{
  "arch": "xception",
  "model": "multi-label image tagger",
  "dataset": "aerial photos of the United States (SatlasPretrain)",
  "train_examples": 203450,
  "image_size": 32,
  "crop_scale_min": 1,
  "horizontal_flip": true,
  "translate": 0.12,
  "color_jitter": 0.2,
  "norm": "batchnorm",
  "activation": "relu",
  "padding_mode": "reflect",
  "depths": [2, 4, 2],
  "kernel_size": 3,
  "stem": "deep",
  "widths": [96, 192, 384],
  "num_labels": 7,
  "init": "xavier_uniform",
  "residual_init": "none",
  "optimizer": "normuon",
  "muon_scale": "original",
  "lr": 0.031,
  "momentum": 0.9,
  "nesterov": true,
  "orthogonalizer": "polar_express",
  "adamw_lr_other_params": 0.0017,
  "steps": 16600,
  "batch_size": 128,
  "epochs": 10.4,
  "lr_schedule": "wsd",
  "decay_fraction": 0.3,
  "final_lr_fraction": 0.05,
  "warmup_steps": 330,
  "weight_decay": 0.005,
  "adamw_weight_decay_other_params": 0.05
}
Rows from block 3, named by matrix and row number. Rows with one number belong to one channel. Each number is 500 + 25 x the weight over the matrix's rms, rounded and kept within 0 to 999. All counts start at 0. Numbers have three digits each.
# convs1: first pointwise conv (model.blocks.3.convs.1.weight, 192x192x1x1), inputs 0-95
# convs3: second pointwise conv (model.blocks.3.convs.3.weight, 192x192x1x1, transposed), outputs 0-95
convs1.4:466527480495474486479500489524472501481471555483535461545487518502495503515511467526504528522482494514497504507537462494521502528493514492513522497482540506509529524516510498535479502501485466552503481533496506520524498464510438466464494498505475494533467503515487472497498520472509494468
convs1.5:534532513538469515505471545514516466484486512523499503485520495526490481512533520485471584517512508496517525489481518504504481512468470485467540530510515524469528523493496519480494470489452477499539486490505566487524500528510529486515495499529553462504493504533482492529472483520489513488
convs1.6:500500484498530458542490511517495499492442499501521474469484523509536558472513466480476477516525518460531510503510500530487494509479480486512465435516434459548542487475523512508469503477462531540503518474504492493565515477516503511547519475490486488511500447481492498489513504489501503506
convs1.7:524480502513483498532508473492464514514487500526494466530484493517448470504502505471501545545499500531479529505477553519477497430498497513503480626519482586495499480515484507464491491497562459483521496503504514494468521478521521473499507507476517558536502492523511507507483512520499510491
convs1.8:565496504531462491490508490504440525483478492491553509525497494553542486486487502511506468535497512509490551495474525517476510515498437526491501482480484528490522482507504486466467494473531536515486482504459514508504522492479506529532491494503488532495491494495521498479535462517476511520
convs1.9:456491481494506492476498485504516517443511481525503498499470476526506507506510517584544491495533517516496490532527511486503501480488464501477511502528543518458494486498484477539519509497508509506455531495513525490483496490519477539481531531472499498517473533468495523449536454540488451493
convs1.10:545484471498504469464476489527477548494539493482447494502485511486580475504499471498494487510499500509565500518542547506485502508507482475498476494504523537514516496553478527529519498506559492480454471503485488502539511481539505471513513492466533439501457491496491498464470481486518512518
convs1.11:504511506516512500460447523475490480500482517448529520465476468495506498506513517506469524500494481492497491555504502495488506476495509509485545507507519529506489506509522502507546507494496510535494528554522522494491484484512496494512494473494497480525488523503550510487499491516498504518
convs1.12:491517495527480468500489475498515503507523549521473529444471476485520496485506501491505518537507507501466486518488551485519466482515523505468497489537485493438473484495458451498508507454506475474499510529542520509547523461475515513513478486494517522487493511504534504482485469465502515486
convs1.13:488481504544486528537498515522450513523515485534497514495478498464507481488480497484518507530507452542501520488467482513505506485472483481500481537543509514535504511461501515477521498526466494507495485491467483500496477463499546443498498505470521567528502536511507516492482529494504482509
convs1.14:506517480491532514500529494525502494493490455491483535486459521513486497521508508488439506496489487502529485511529507434513484516453487506493494525517533482495509522506500458500500472534532526518493541533497513469486474497469503491484502518509478487549558481493528490489500476493528548479
convs1.15:518487499480509523467490517518492500511491504449514538477489529498518511476487496493523495487524494484500498486467541520530504530502501484488496485508505484462538531463515490483472490498498510527511503474496525520511520479541502470511522514533523508491498497459490525490478482479522508511
convs1.16:505464537491484508501490496480486527526478512457492533486521491486497483479470518521515506518506547505526502486498460506507513479510510513476461504490519527513508514471505532499499490523518487508466505465494511500536532496438504485501475510494504517461497501521486488476506538516499517481
convs1.17:470492509503527518489487492488504501499510484500516533502452477501476508488492552527461505490487477528466485508496546527477518477494531509517504512473543504506465537498516505501508505560535514492502476502504477497547471477493500480513484439534502516515497472491587512448500532531491508468
convs1.18:502528488523532467490539450482485474522492497451483479503464479546534483461511519517442470526499470503488500556449504508483547487499463487488479501543498476507496497511504475483491539470482522469523532498499503456535517490505523493569492509488467486512488478505510498556485470505498524505
convs1.19:521465521536498465522508490451466495520472507509502496488476467509460481504505488515491551549498536523465448496420511530513508512516478483468505480540473572547479497501504505564508539540484457477543535526453489460490549461532503518541493523525487498478506438537539485520544498502520522552
convs1.20:462493509510472509471467513465503533492539478506498537554496473536502522454470500507496532517514476505490518461544479520487489530529521534455507480525496521505543491541533486530509546534524468472468526477516465523493537511502492477527482483514526510515548543489502513527469476522526505503
convs1.21:526510535481492514523513522475472501484480489536522528485478509517522507510461506509495501482502488454487461506472522521492483474486543466499503514470472503529527494490502485500452491531523486487503523479470466531510530555520519505507520507517495490511517526508500502518509499493502462556
convs1.22:520496514519483521508491522577486446498534463530531497524504469490469479513484499485522496511452483489492509527506471484458517517460499513486514480495472500485482495521497473487498515531504460492525499487555499477446497535483496509457507513543486491482523549551503544480504514477513529460
convs1.23:515473485502513480461512529505504512554536483512493514478573522502497487487542491490492505504520513526484500487495501461521478481469498468490489521507468526510489523496490501516502486492490530483516490496525521485533526493433497520481538517496523556470512481532358469505460508517488524501
convs1.24:497494472468511492488473496498486544515513539514486524512540528537484504502463486474483487470478511521529523492521425501524480489496473482474494475477501462486505526502481488483463449504491490499499507495511496495565511487538503477488503503496458472477573501509506494407503483458488500522
convs1.25:499471491483530522517491525510524493543487475499491477563472513502474465538486524435497497528504490507508513485478481542534495496492488488507474518524536546516492526508492545535495528513473516474536489485489502470505497501504468498456494529490482497526505466464503504570481512515499449501
convs1.26:513516509498501523504491471494521479507479508491464492488556465525483469489547521492499513502469541496511453476558474530504534500519499456511524437515503540516494439498496525497513494509495509491520495499501485451484544518462495494515507501501422525468498514502369467498485474490474531515
convs1.27:510474492475538524493506530433535476551501512479490489507491510497490511498488487514465481497503503500459488508509491488477481472430485459506504542479533505512502499511462528523482475507488524474516481497478458457534501495477472499511519511485512524495510520486505511451423457461521503538
convs1.28:488493498476483531519516481482508495444495504490497536503495440485514513482513499563514498531469528541483477495538493497495466477525484472458524458467531464467503517477459498496498497501528476512486498493534495495530510470521513486510514540483508506506478496465477504516468499498516533496
convs1.29:512509501524500493503499532505466523534521525495470560530499500549488493520536496491514487551526475509473482470501488523492495488503522491469514486521483456496488491493509473492469519495517506495528485504520480487485548472525460513506493509512526464503492504503510486502506470516481487551
convs1.30:499498509509461490504530464496470521562520484488455461515525482511520475496488516499502511467505471491522528465524508522484541500570507496559454533512525503531515538503440534583513478506474492516474448519509489460509499482517496504545511494490520461502503543512505505460492497521526512519
convs1.31:492490494515494522467490529513529541523505512546583525545515477517467513459469526509518519494491490487507483503467442552492487496499528502552477472534512495538537489517499491500515524518445542488506471471522469495524488516469540561472546544479544492518510548486509480509494471536484481512
convs1.32:506511515483506501501483509486484518494479535489469496533507537472473465494503529528487485501500509512481481484529533523492493494488555526494504463498477520474533522517483461516520509548505490496538512482515523455491480508521506516514506529511513508494509506533544491494514502507489514534
convs1.33:511476456489463521543477484491525512489464472512519504501522499502483533503540518486458521473551504584483516494514498471471521492504525506496496484473503508550515520472519509548509481473477502485539512499497497487522512460519483509509491480495513517491488512490459535475502499496498504579
convs1.34:498489490502496479501502509443491558526515544514508494501519506491445506538465506495508469486492489535513474524458423520476504479520516512482491509496512486472490530507491482501491477505506489499491529503506494497502513526504506551512500494497416478495468522501490514455454503495502438522
convs1.35:533504492547529582488504490518545533481505522529488520488517466544554463523501499490521467483495551514469499528507529505499527475478511501474475531542515469505508515534519498507455486473462519438499541530475497572522503530498484542576538485519524473457507522503510512509512514529556469479
convs1.36:460521525517505507521489512538493554462504486445523487498437508496546484513518486411507498499482507481503509513479490492474460493536563478490519503481501481456529491479495490532481489485503490458502541509545552507503472515501484505451486481496448511498509516494460477488525519493498503500
convs1.37:523485488475540479501498435527562549504532481491499486479483469503484496511509465531518480499477442513479512465511476484491514469465506517486530540472538483553479505463482511519472523502481461542585514490521497482509465501536508500520486491500512499506496469530519528529503480522514524447
convs1.38:477500503475523520517489516468431535516458505500490494496515482515516513524509487528520494450505500459530495456487492485484538514500497481457506521451457505447522518497535522526538504491476453529494460501479531506416504492493513466460487475478499500499489504524485519559469526474519535489
convs1.39:540448493505535507482495493473498476493547497489529516482471499522476490512489479522497457522530514526530487536493516493494487519522515567468451483489538486499495479509508512467493479486523489515512466513540440489529490482498505484481486485514557477503472473489503484544513495474517533509
convs1.40:498498469486506501529513523550494521474503485490503508545490509498499481527457451495507499483512476491468463543528464503531519509502474469531504475518500511539471498486524507504501516492503494486470475491494504440509503506453501502525471511528483487481509478483522519531503479479515497465
convs1.41:507533472518507471508517526489477512462508492532491511501533506530545486478505482477490486455454481503561488537550474508519537475484485482445529505498531504476505456531520545519460479531502510508502509499518482498489480496528526518492473484497463512517573542506525541504492553472517493507
convs1.42:497469504527542560453503460509483544554510512513464459529507517520496444461512509487490481509496481481527514509523502507502489524467476485488513509478504516477540471498497490482460480475515508459524505527471514535514487478517488487535437508543474545489507517503500508492566486487499493520
convs1.43:537555536502509503530549493490497515474493500498499524512507511503498507509504510492516478489533480504541519491477514544452470527499508508486480504524515515444511442516499476496467426531509523491502540481473519529500525469480540478505494511505556487477471509529478427547483531491505489498
convs1.44:488540487494489496457494506500506495516519493506471502484510498514463486463486512549530473496493484482479491483518510529493497537559512473492490488500468499526533472511514539470492497517479471456485485498533501508463494474529524473449489413496534552500502493557513423470492517497527533498
convs1.45:503476522489503538498459489481504482488479469485519509491468483525532488543498506509495477512498512547508503474491478490508513501508472462534448520494497490477501470512504491535484502482483481552501487523489483525513514515493504508531488448470499544454548479518496506494501516491506480485
convs1.46:479483488486500497495511543483483496516551494524507491502506494518508446487495516486480494496505502490474503516465507518503505486510525483518513552509489509481472542486498528522465450483464487499538514518528477545557471571461500503463490513484512520482511533518498522479532504494475477471
convs1.47:499475484520513567518500539532495532507493490502516512480508543524492451486511515486496548460538518487539525479521490507534508489484476484489530489535492515491509470509504528528508494503471470514532490520494480450558505503512506579515494533494510532491481527536518497507524490471510529505
convs1.48:439453481441481453496505443484547461527485480486497505530529539487467521488522490470491523474485502462517530464489505518517450472487465488511541464518489503510520500480495500514508497516514473525458449467475530517474497525521515434480510506517480512518494548543517512552464507474477479486
convs1.49:505514484472505463469537502485531500521522427514500505431473508482520523521503506478503522533504494508517558556490534510502513533521502457507520530482500501514478518504481485470499458494439510501454500548507477459455506489487494536480479431453522462518509513514520528508489514540478479556
convs1.50:515522498533470492506503464470484479495522494517495511496483522493493499470525498467489501488471542480486462487532518520518499482502480504533499497491508504457532488486471488477463511508497506482530502502495473486505518516522504502535479479498495496516547502491492504511466491491452505538
convs1.51:531514488486525496543514510514510493502522481533494526452520469501503502512523465499513542493500500505506478480486524531502487507527512526475514505539478506524498508511468480498521507464505485508469449426497503528516483512525445525526514522495492518507528495475478440468478492468493490476
convs1.52:504487506440472488499493547504487516466497494459487510497502511497520515488494497488513497495475461540560462474488515542469512520503505476469533528527534512543491506451480507469503528513514493480483495530437481529501486549481520466435536541506487544481507486501529501498527487480530515517
convs1.53:492488526507499495514479472497495491514514497520524498500528497495500466458492514519496509523544485514540537513464473468512501491503500481502493558484464486495497460492529494498501511510507512484512502508513491501494485501496498489468514470453512458485512471558485491485476492527483509470
convs1.54:495503513481498479487514507463510509505500527532487501518499490491460499480520520497489493500513476500509467498504519478527463494519535458521482480499455474462489509480518525490504456482506463528536491542495471495514523493479496495466494506513515511492485527482511510479480485491524486497
convs1.55:518486460533502532472506404475531540526478497489470492510499492501487486493511487535544493450521494527519509489505488497496560449504491523573472489581544520532483492499486476507539524531467488516493516476491498510521562494492516498513469496510501419512509463493495465494466465477567533482
convs1.56:461515511480534464521511499500501454511462505486481525492499487474442513500504476479504502537475463494504480496473471520515506498520549467529524487449479495480483534512514472504536544489516482516463474495536499520515506490467485514466521523522507499499515536477510464499499512490485508494
convs1.57:485499467511506468505526509477514510546494496473517508450498515505481494464470446504484537503482460465512492529547484487500496482535507520502525524490557509512485449489537516498476512514492550532501464522504514470523521519498511512470527488500500523533510487520499480497491482498489506483
convs1.58:402471504528511519503512530456472417479503500506488490502516544515590518487500484540493525462520505518489459512521532507498494496531477461441513455492523434516500525504507501520528490531506482523465502506494505516509509473519489523547478487524474507503493506475478471508468514540525497493
convs1.59:529472483465520538499529477507466499508533519440486489493479494509483511474445539548522533484523531500470468533513489523506504514504472525512503469506511501504509517471534513524522462540465493514467477506490507495521480481489503474520494497471517468513497489500529551491495531511541456461
convs1.60:484478510500493518491456528483543465503478521511478486520525505497549520507470450418521482496486474510525526493514475541496502499506535486492485470488534478449519502461505513460460488494523506480496505498533490497518470507441474506502492529503502455473503484528472549486479557474460499520
convs1.61:476515514469517529509509527500505511508521500511513508497527517513464514476552517524460490478497477514456514514498488533490486476531508496534501557475531470502457552500524509504459522544491517490513500498502474523541501530505548485516484507499550494531550535517507517517494493484515496550
convs1.62:530516519514495475501466532527540535483463503531473494521535515510456492530520512533490514498523496498510474486487465480487554517491568483513491484493551552468507532462490518520477481476501496492554519531525507490498497546525486489458513492520475516492497493484505510526516438491507474481
convs1.63:527513490509512553487487490504467480517539484506499481470513502487524497503501475505502493522524505499483497499508493495480494514530480509507510458495517471550465504479522506497484486477542509541476508488485507484502464458498495514517471455467486535521506516549502484488501477531528514472
convs1.64:514501493463516509487504464494521533494478454481503471540508505514515538469516489503532475473487510507496519480517496488491489511484485499511519501548535489493470500478532562505543486457508471486460496531518489451470489512509483517514510539556512487480492438503480588498494502550512480463
convs1.65:486504478460498465512515495486516489538496497509478444514465485458546508505509504545533496499510459502474510515530498465512505484502483494474501487506487553495488484534504487501553493505504506534488519519522477485509499475520462524495499474496480493507452498478500513488482498520514561427
convs1.66:497488509498513480491485489523490488500517495512480489510464503536512459518508507481506501477518489514457512496554473470497490441456483482463543469457512515509502544508490507507485468509487507508527535482527488504489556550541493548518520470467536513502550458500503509538491501512497479496
convs1.67:571490513515483508490505438533513517517506472509518475496532506537494499537508496518496502541503491464487457489515492500521512509503507512458512493500536489464462532525506480447469507501475477471516505513519482539521514482514481463518543478501501543515515506468489487525523486529532483503
convs1.68:519496497509493529511501479514497459483500517479484495530480512497489525514468471474514531489466514485465497504508508509505518481526531540525511504453555514488485477493491474464503496537484466510502512472495493500519502501554500478492493517462479455542509519468467455487528544536519495524
convs1.69:526512519530519548530508532484454484483530498514480511497490502590537511472512503472463531516513448477507482517487484462481494491500487465493508504537524490493498508521516505510497517533520530525499486516502527517495514487468492511536515511536511464502514473479518492505498546491525482524
convs3.4:518456476503493533476543478508436472511521470488509490471469466520511491527515522497497482477491497497511526520472485478506522489500489496467490467503454515512523502491517512516505473530476505526491488454506473467497496471465511515513463510501493510559519508517496474501522539532512461486
convs3.5:501470471507529508515487479481460482492489515511522482486451519491516527510489493536510475515508554521447486481530479534520486516530522525485505533486538469499506498520483521496502475522484480511482441501511508456460469498484479499434457494567471490526504461528489542517465516492554488505
convs3.6:494523508482493483502482524485512508542477455470500482513530518534476547462540492507484522485506572525529502522523502478477478503480474518506463507483470474518505588505497487542487497493500489481502491484541478497524470469510537529498490519447553503541515517510523509493460573475543518489
convs3.7:460460522474409525488519475481456472541488484527485561501501469506509519522483491516498493508534526519505463504525508477471540477481525439487511539518523520462507516487500507491509492517480508493518515538530515513498483478496524538516499508506531493464504544435523517519515553451523488470
convs3.8:487511440472487528504519479484481540507499524492495503494506511475528481516464520493505505489521527509511489510464449459508448497530523439482518527525506520475462526455480488489471494504485448500478549541508527511476513489467524501518504473552505498474481539564484440447499490514527459464
convs3.9:483487486497492455482498517502491481515484480496460500491490525516531528450527520462472471521505528515514531468508483485538487495523573485517512519450536495531482507482502462482483551488490559477500504464486532541516514514461528479473511507497549505528519490540503525514515524577445544510
convs3.10:529503491470529552498503480498506469521544481490493477488525526504473490461526470507530450454571506520477503528482487502456455504499487472516480528486539510456523485498513499467547540503565525504501567510555489507519491491491499497539492449526516514505520481513457479500514465494475512532
convs3.11:537489488462489529483507489534526494495517516518494492458466535525507503455547500458512496523490477528529476503493505528497487521477466496462485473483498491497488550497487525509514459505490550498522489529548515552509450519506508531563484514524485452476485503475528521488465459534507503508
convs3.12:498506521521485486529476496477486475535541485508578515500513463538504471450499503499522499479493488479514518497495480480483514559504493487541507455501474476539518492518490516461537507500471488484501484535530529491470497505518468505517493511499494500472500457454513454501496509523515453495
convs3.13:461519520511488484474494479479470526515493511503501589491534507488509466450484473481488503441486463538471482530492457514489474566495480504493455493498420529503482497512533501492515471544461494518482491491494521516518444505525520506528462478486508525508500519500566503518513494521488534491
convs3.14:532483503492474489481483514487493520496493422506519518525518496502507530454493498505502477517489487488487597506520493517534494504470511505482496523469556474518561480512511497459540482504517479525497499481496501504498461479503499501509503474518519507526523473496448498509475512485523501508
convs3.15:494540494478504517464504513504503510503524483533466501518453505496546516506509476523523505488497463512512478459529499489512522488451542503490517494509507497505537496497523479524442522477519589541490511509533507496517506480447487462460510548534536507497480518511522495493502521511509503513
convs3.16:491498486522493506483490493500482488505494485513482499496541511500506502483528499484492508519471495484521510526491515479515504507491477483491506528503491483482493499510485519525484492518531534493506469508505486504489494494486501491519459501488508488495506529508522476495503487505510504485
convs3.17:516512498510512498536495504531476477519506496515491525532488512506489498497474531460495499490493500520464482497497477480492532499512489509562497501503499489510522478526450486503504523470520523478523526485491480520451515503486505484473525495513511559498481495487419515495511497472491508490
convs3.18:530493529474494488492479521480509499482457541481519502490518496501459500497508486528511485505506451462474478490514466500500498549510508500519464510492460505447494498486488475452460468467470506462534471533466546545495489478462532549483498517463500524535491517463497500460537503445501504488
convs3.19:465473480557547512479511500500497503465543517483595529514504521450513508491541480509524459538486541496487525516505452511526436498513510501503483487513447490496496569472517471463486458488467527492488526485504498496496511493493482520496474497516515474499472462507525425487506501475465526528
convs3.20:506472452483530518469502485462509513480529569456494498495462523511511502517527477483501497491484501477492497493463470501443514501465454513511496475453461507511491492480485482520561505504484504498518586515490523480467503537466530481553465499491515483498473464486514487487472513498514480496
convs3.21:517486492510495506494505468488498480462493523534522494513481494498472477499529476495509481525477462480498463483501494508501514515492456523492525532510435470476504487511490498480505508472522537536508470504487507505519519488493492502471509542499462507490514467455481485498521467523534495439
convs3.22:537498516512528502480507452556508492493512535499535462500491483487470489528479493551486528485482464517544541489536480505505476478488504485507512465486494502488533503503552526496517485552510524474512491447465493507527471503468506525546466491511496482444487472444513469506496527490489501490
convs3.23:530470472485505511519516435537485509514509454512457491526513474500510481465496495484455453497478482515511432451508538526481501506512481510495518472470489495474495521496484479552514465492500500466460512477471523503521509536478479540461454511503464502494512463523433512467532483398512454455
convs3.24:539473502543527520512474454550527492492497511477489526458508471525561506511489499486475466504502488500487477537461535486507486563512504502497519475501511518508458519519501475489476501432502458493461509506499493453453467451506530499494511525455513487510495524510494542543476492492515500485
convs3.25:509492523475483505484504492515508481460484517507504531505517482537467496499529518510494508481518548513512491529510460485490518509489491435493534462499510510498493490491514505495490483501514524489462512493502496481523482488511451538509501516494490546476486526525466495490507501529561560514
convs3.26:525521480545546510500518510552507532496460515488491489533500463490521501513502522505515471509502509534502451511511509515508494523537507499526478494489523500485521463543523478479504486480492485522549458526460512486497500505480526521483514455508506465504496490524452505505558521493520511478
convs3.27:470518546492526503508484512544461524477516489471500542472516468457481468482506502500503488492476514495504464494488480492500475476537504523504493533487488526495506539491490490500472455520473552508544458509483538474502524500488503491504567447525517472463543543488464515501527514505500479473
convs3.28:522522476505528521516487506496476498470502461531484442476542522508532511528563496480478457526488491526502522486472491524495513477521464498518525455510529497478462456479511451479505504493531502510496513555518479487533479530490497479511490507512476499485483529527482483492467506505496510512
convs3.29:510473504471500475510515491492472501480498481500500479508518496504516494554536464497469501490485498500517501469519508474483487526517550497528505503512498459505525491522525516511516506498486504553542513529467463490517504553503500493544512536496477518501466496485486467513514456496539511538
convs3.30:476497477524527506512472480522489548466488515495514509488499518560484482481569492513510524477481456484486533527481523511469551503471535481473513568476507524507515473476519532491500496527476513489532484487479482542502527523476531529499475515498487495463539492470522493499499524486484501497
convs3.31:500514490518499497496480468509502495475543498479507533531494452498533501511534438560485477516498501484517545482526541519520540480467505482522490494520527483490494503469493497479481512498504508506544544476477535453528508494490532522514490498485481520524476503516483483504492516524483524451
convs3.32:521459537485505490483476535508514534514491493500522527508500535488498514498490536477520520470473517469470509491490506511518518507524491484542513513518540495515526532497517506483526495505500492487537474511488512527505483514466496479499534471497488466499498480526466490487487514492522498495
convs3.33:503497479574510476480514552502499484495572490495526492520505503487477498488486464503487499586497520559467464507483508469470492504521504503485507466500497523496512506469481462483475543499485485489515524491511490491538498494489503496508526493483467506506475505515490513487501472500527527504
convs3.34:526499470510540510480536519530477506524517514478457534510470477502479501476512469492520503517435492506514428451505491486524528489501487524482514488543478491614523462497504510521489541482537493480517504531483439482490530532490540530481483469528495522475492485521521466502518487452486522516
convs3.35:518527477490522493513501487501458497502501526521458547541524477516479520470541534502470445463479557557496517527543496496515463498552496482510544496521462504474477483529458507479473488531442491497544554498542541504515469505500482527471524481506546510508481520516497514512470526479493456520
convs3.36:489552468543487472468489475509489512513467486560500551499493540505507491476520540496520506568489500511509461497514473472515499493492526466469505494513484520443452499499523488510503524501498497489488502500520461511474496531467501456471457503478505497454525503520503457540487470482512487516
convs3.37:491493489520464482465498497527487553498497503521521540516491517517497503462523465489552513555475520523487539512536513493533546487489463557487521531553503492505501481495513537482452497518541493524497503480464501492514487514539475461536527535510529503516463522556489451512527536536494498478
convs3.38:490511505519486525529479485536517477478502507536514537495481516500494488481536522520513514500491513507533531525498530514468547485511496494459476471497529516514497480480540490488527520562506500520506494528517544478480491465444503492466481493542520448481484452465471492541525555523480458522
convs3.39:515480457499495499479466464502503500518461529521483487512478466452449443504486504503498524496485495495519546499505475508477478496449473532507512496535475523484465452461454459519496483525533499492492514497549526525465511477527501508486519512476483523487523558469461526504505558479512461537
convs3.40:491510510533529520494492525485496523510554476537474480521513533483477511504484500509488486477493487503520476494502494495519501481485522503497495503524472525505515509567472499478492500511497503519501504484502512489501511505493522522528469489451505479511535514494502500521506537510524507501
convs3.41:541481513479508498494496524493484478480513474514503503507530517519525496492493521508558522511514503505509493468500543497481485518475517479471516484496508508496512533447514496498491471479488463507522502509480487461543481520438492521506532500513448473480510482472531517502519485488499517561
convs3.42:458500519517453508503485486499492534470539432475504563417506506510520500444483493496520457558502522463498473490486521515508488448455517488502454546527508505517485505506440492496467514545489478505482527515481458474509475519519516475517514484503511486513454485482501530510512495536472448519
convs3.43:534497481467475495520540507496548538475500512491522489528508485497541523488492512480527515518533495531503520551511533505485531556492513520530500498461512488516515515453552536507500538500514543498526511496484491479507475526507527487501482501545503481493505507507538457499466530557491526537
convs3.44:473545504494511457540485457499473517484527496531475500472508497465513533487491420543488495507504509489481455489491472487535492496525531491487512492533485459505528504530485512470507517520497520508454490497490508450496495523543475484530506485463526500449511515486511545497495473485489459481
convs3.45:528485515479457499490540531514452533508484502447528507490507479489518538517485478527505519478511477489478470530469518467554494522513424508497445502482504495528476481478482471455502462521490464515487477475502486461504498516533502515463492492471504478520502478514505491476564521470453513521
convs3.46:503521496488461504503470507538492527503528491498475514481459505534472476496507516422491510436538493514552475489488536478540453483520476481474507505512487564513491521513528501496534473496495460504531458510484479504496517480516489527476546489553503487517502525507478443499495529507480493456
convs3.47:543467516504480502527474491500476483513515477488524524521478526498491533525527494503531482514512462503487523533490477466488486476499436540480447484484514528515440533489494541528479483493533513516502501524473471462525507532502480468489505486490501512528494510498493499483495491489514500509
convs3.48:489474507499587504500502510541483457476464520478564517499488514502459510495479512534512498516522504550503440531480445505534467484518524489458534494480513513416531505483527493466545499539513490510486493501463473554479483524457485522462466464503500487509510514505499518478552461449504476454
convs3.49:486500491473471450523503534549495491491525526455529503505510503529487544480509490495402479536449506503553503491533518503497521498531472491498452497523512497507539500502474481506482471476560473506486508543538500494471517503431459480523501511525458498479504449496487538498488490524520466469
convs3.50:491472496561515474508494473509495493501519518456498508513549497508512491527478508545500509496508515526502515492457517524484485491507491496484477498505498514505501524544491500501531466472467504495555471496509511513543493499513506530486484530517479516505513468498486484495505482510529483503
convs3.51:499519511491477518525493521465492494497539498474516528512521527476496460488501538497515522473498489474509511486526508502448500482492498529520501463560492476501468478487506496486517498476493465507496519484487525507509470500499513455458522502518521468491504509497506502498495489498499469473
convs3.52:474500526466470510497500507492525529508504494535527429499502471485471480519486472443510483510475460499513517466479505466460469442496479474467491566482520489494469490491528478515504497525494494512468513484520489508496547494502514492475511507513511478505495464481481461465517490483518525502
convs3.53:498525505503517466491477495519496497487533478487522474515490485509474475506462508501496496478473530472523508498517517488476495515500521503553487518498498494467448491462520497503507507461471478527524538500478492482492514474516509480481490479500478524529493499530507506495506500471534482445
convs3.54:522497502481487535495497556519482473489518468495448501520477482484480533443483496482502509514508513469518519478483531504491497482537503503472528490496504512523493505505490491552496479509545507476511491531496500519460482507546487518522505507529538494513488502482487520472501499513448460512
convs3.55:414512527469498516513526432504534461523510545500531514502504460524517487518484548505490509536453475459485555513508510533508503490544483529450500466525472480464544531494446496483461524479511450432511507515512472510512511535500537504531475475509471533513499460472487502506472509515533482505
convs3.56:525532534485507516477509502513503471537517530517492474495495504489490469516520479524503512485478478455471524469516476531505503458512487518453530489535510489522512453473511452509524504480541511473506489499542499529488554469432499503484453509489483457523491474499534532548496499490483560501
convs3.57:465492485482484501483520498512498513490470488513467508462518525498481504504505535500482507496515481541528451520518493535494496484476515531513488480509536496487504528447455477522441483450504476495525470507512529528527504528513538503487548491495519513477505497480524496533485487492486505519
convs3.58:518511502491534524509472491444478504493491455487530528516482527486518488532522514505519533499514523481482511437484519579494527472542499493480502500517532478442512515504524499494535507499538500492436503487498513519495493469553461502502513481473546513519518462457457486487491502552485517514
convs3.59:515513517500506512505462463479461473507515457501548464487478507522486494514469509504480479486483481514490466521495491510472491512509480507478501467469513496492531478537497497493500522488507475497479518500504510490473466497470480471534486492489503445479457488479511472489515508508482546492
convs3.60:468495514498484544503511498468503563571547495456514489463502507523493520515513536493496499516522482534495548476506508543492506534495511491525473515501505507492508456505470489500534477541465481509492531485521520506519512533494486508523496491548501545522482483551503473504499489539497476472
convs3.61:475532507534544501518499546492503485536522478471502462498496515523526505501532544541487491521483512478449498506534477487481502536492496526492559516545507514485492523510517509494507490506481461514527511534516529507464481475542451483494490517504525534513497515472536517535509490492461509496
convs3.62:499473470499510494504519511531432466527470490524529476523487473502503520504502499525540500519519488528489527510521529485477484516472500511532464514499505489526499457485492489490514480483499505519535470469523519493476518483484474451506507482533486510472501501522477540506515508529470521511
convs3.63:544442458501507477456533481502463515527519495538516529525523538481500501516531474498514509475480511518463475453547480520516490500539517529515472512494498479504491504512500534494512453506485529476540478542509472498482509474455522532514506469548496518530485496474486515559504510529513479458
convs3.64:515465514520492504488520534516521514503482481554493479521514493489506485497495523482492494512515495492524499506493474467446502504498497509458498511510506490519472530485516527475510509520517494500498518507515476496487512507517526523464504471468463439511520477543500544498524453517497535478
convs3.65:492437483513515527496492489531508449459499479496530458492519528507486522479496476497521513486477479496476520519514504525520499511462510465523527491498453517524503522486530478500482510520480494482518495486513538520507528486533482473534488536485487482469534479454478541519486490496466465494
convs3.66:503485473499503545478528516503525457481492549494501469471478531497460558495503476490525503472458483479485483483502507479468444425519514483480486488525530480476541498492496502507533500510502511529545538507491526485516499479494526470495505517513524500516487483462503455498523512497501526477
convs3.67:462507499486484552491454522493480521469458482500525480492488517493480459499477488515525469440525492499515479479519488508461504491499515457520505535532501491513521481467500483590537533469472482485518447483556491513482551481497504540508483464461498486494517523454522489487497485467504497539
convs3.68:447507518537472521513500480520534560530486507510525489518521534474498463471467470494496462489504476516524512492473535523526479530511488492495479458513511499529527456486512492560503534531516494473500503542500456489487496529489514502510515481477513544485522484517462528506504487540538519495
convs3.69:494506466496517543504487474485491485502484499516528532530494464530533498523502455528556466511494517509482510481532485557501511512446572482503506501497481522502487502480541527507462477471503497559535504471470496501505491498427514527500490473525501429511505492485480488479493476497565489499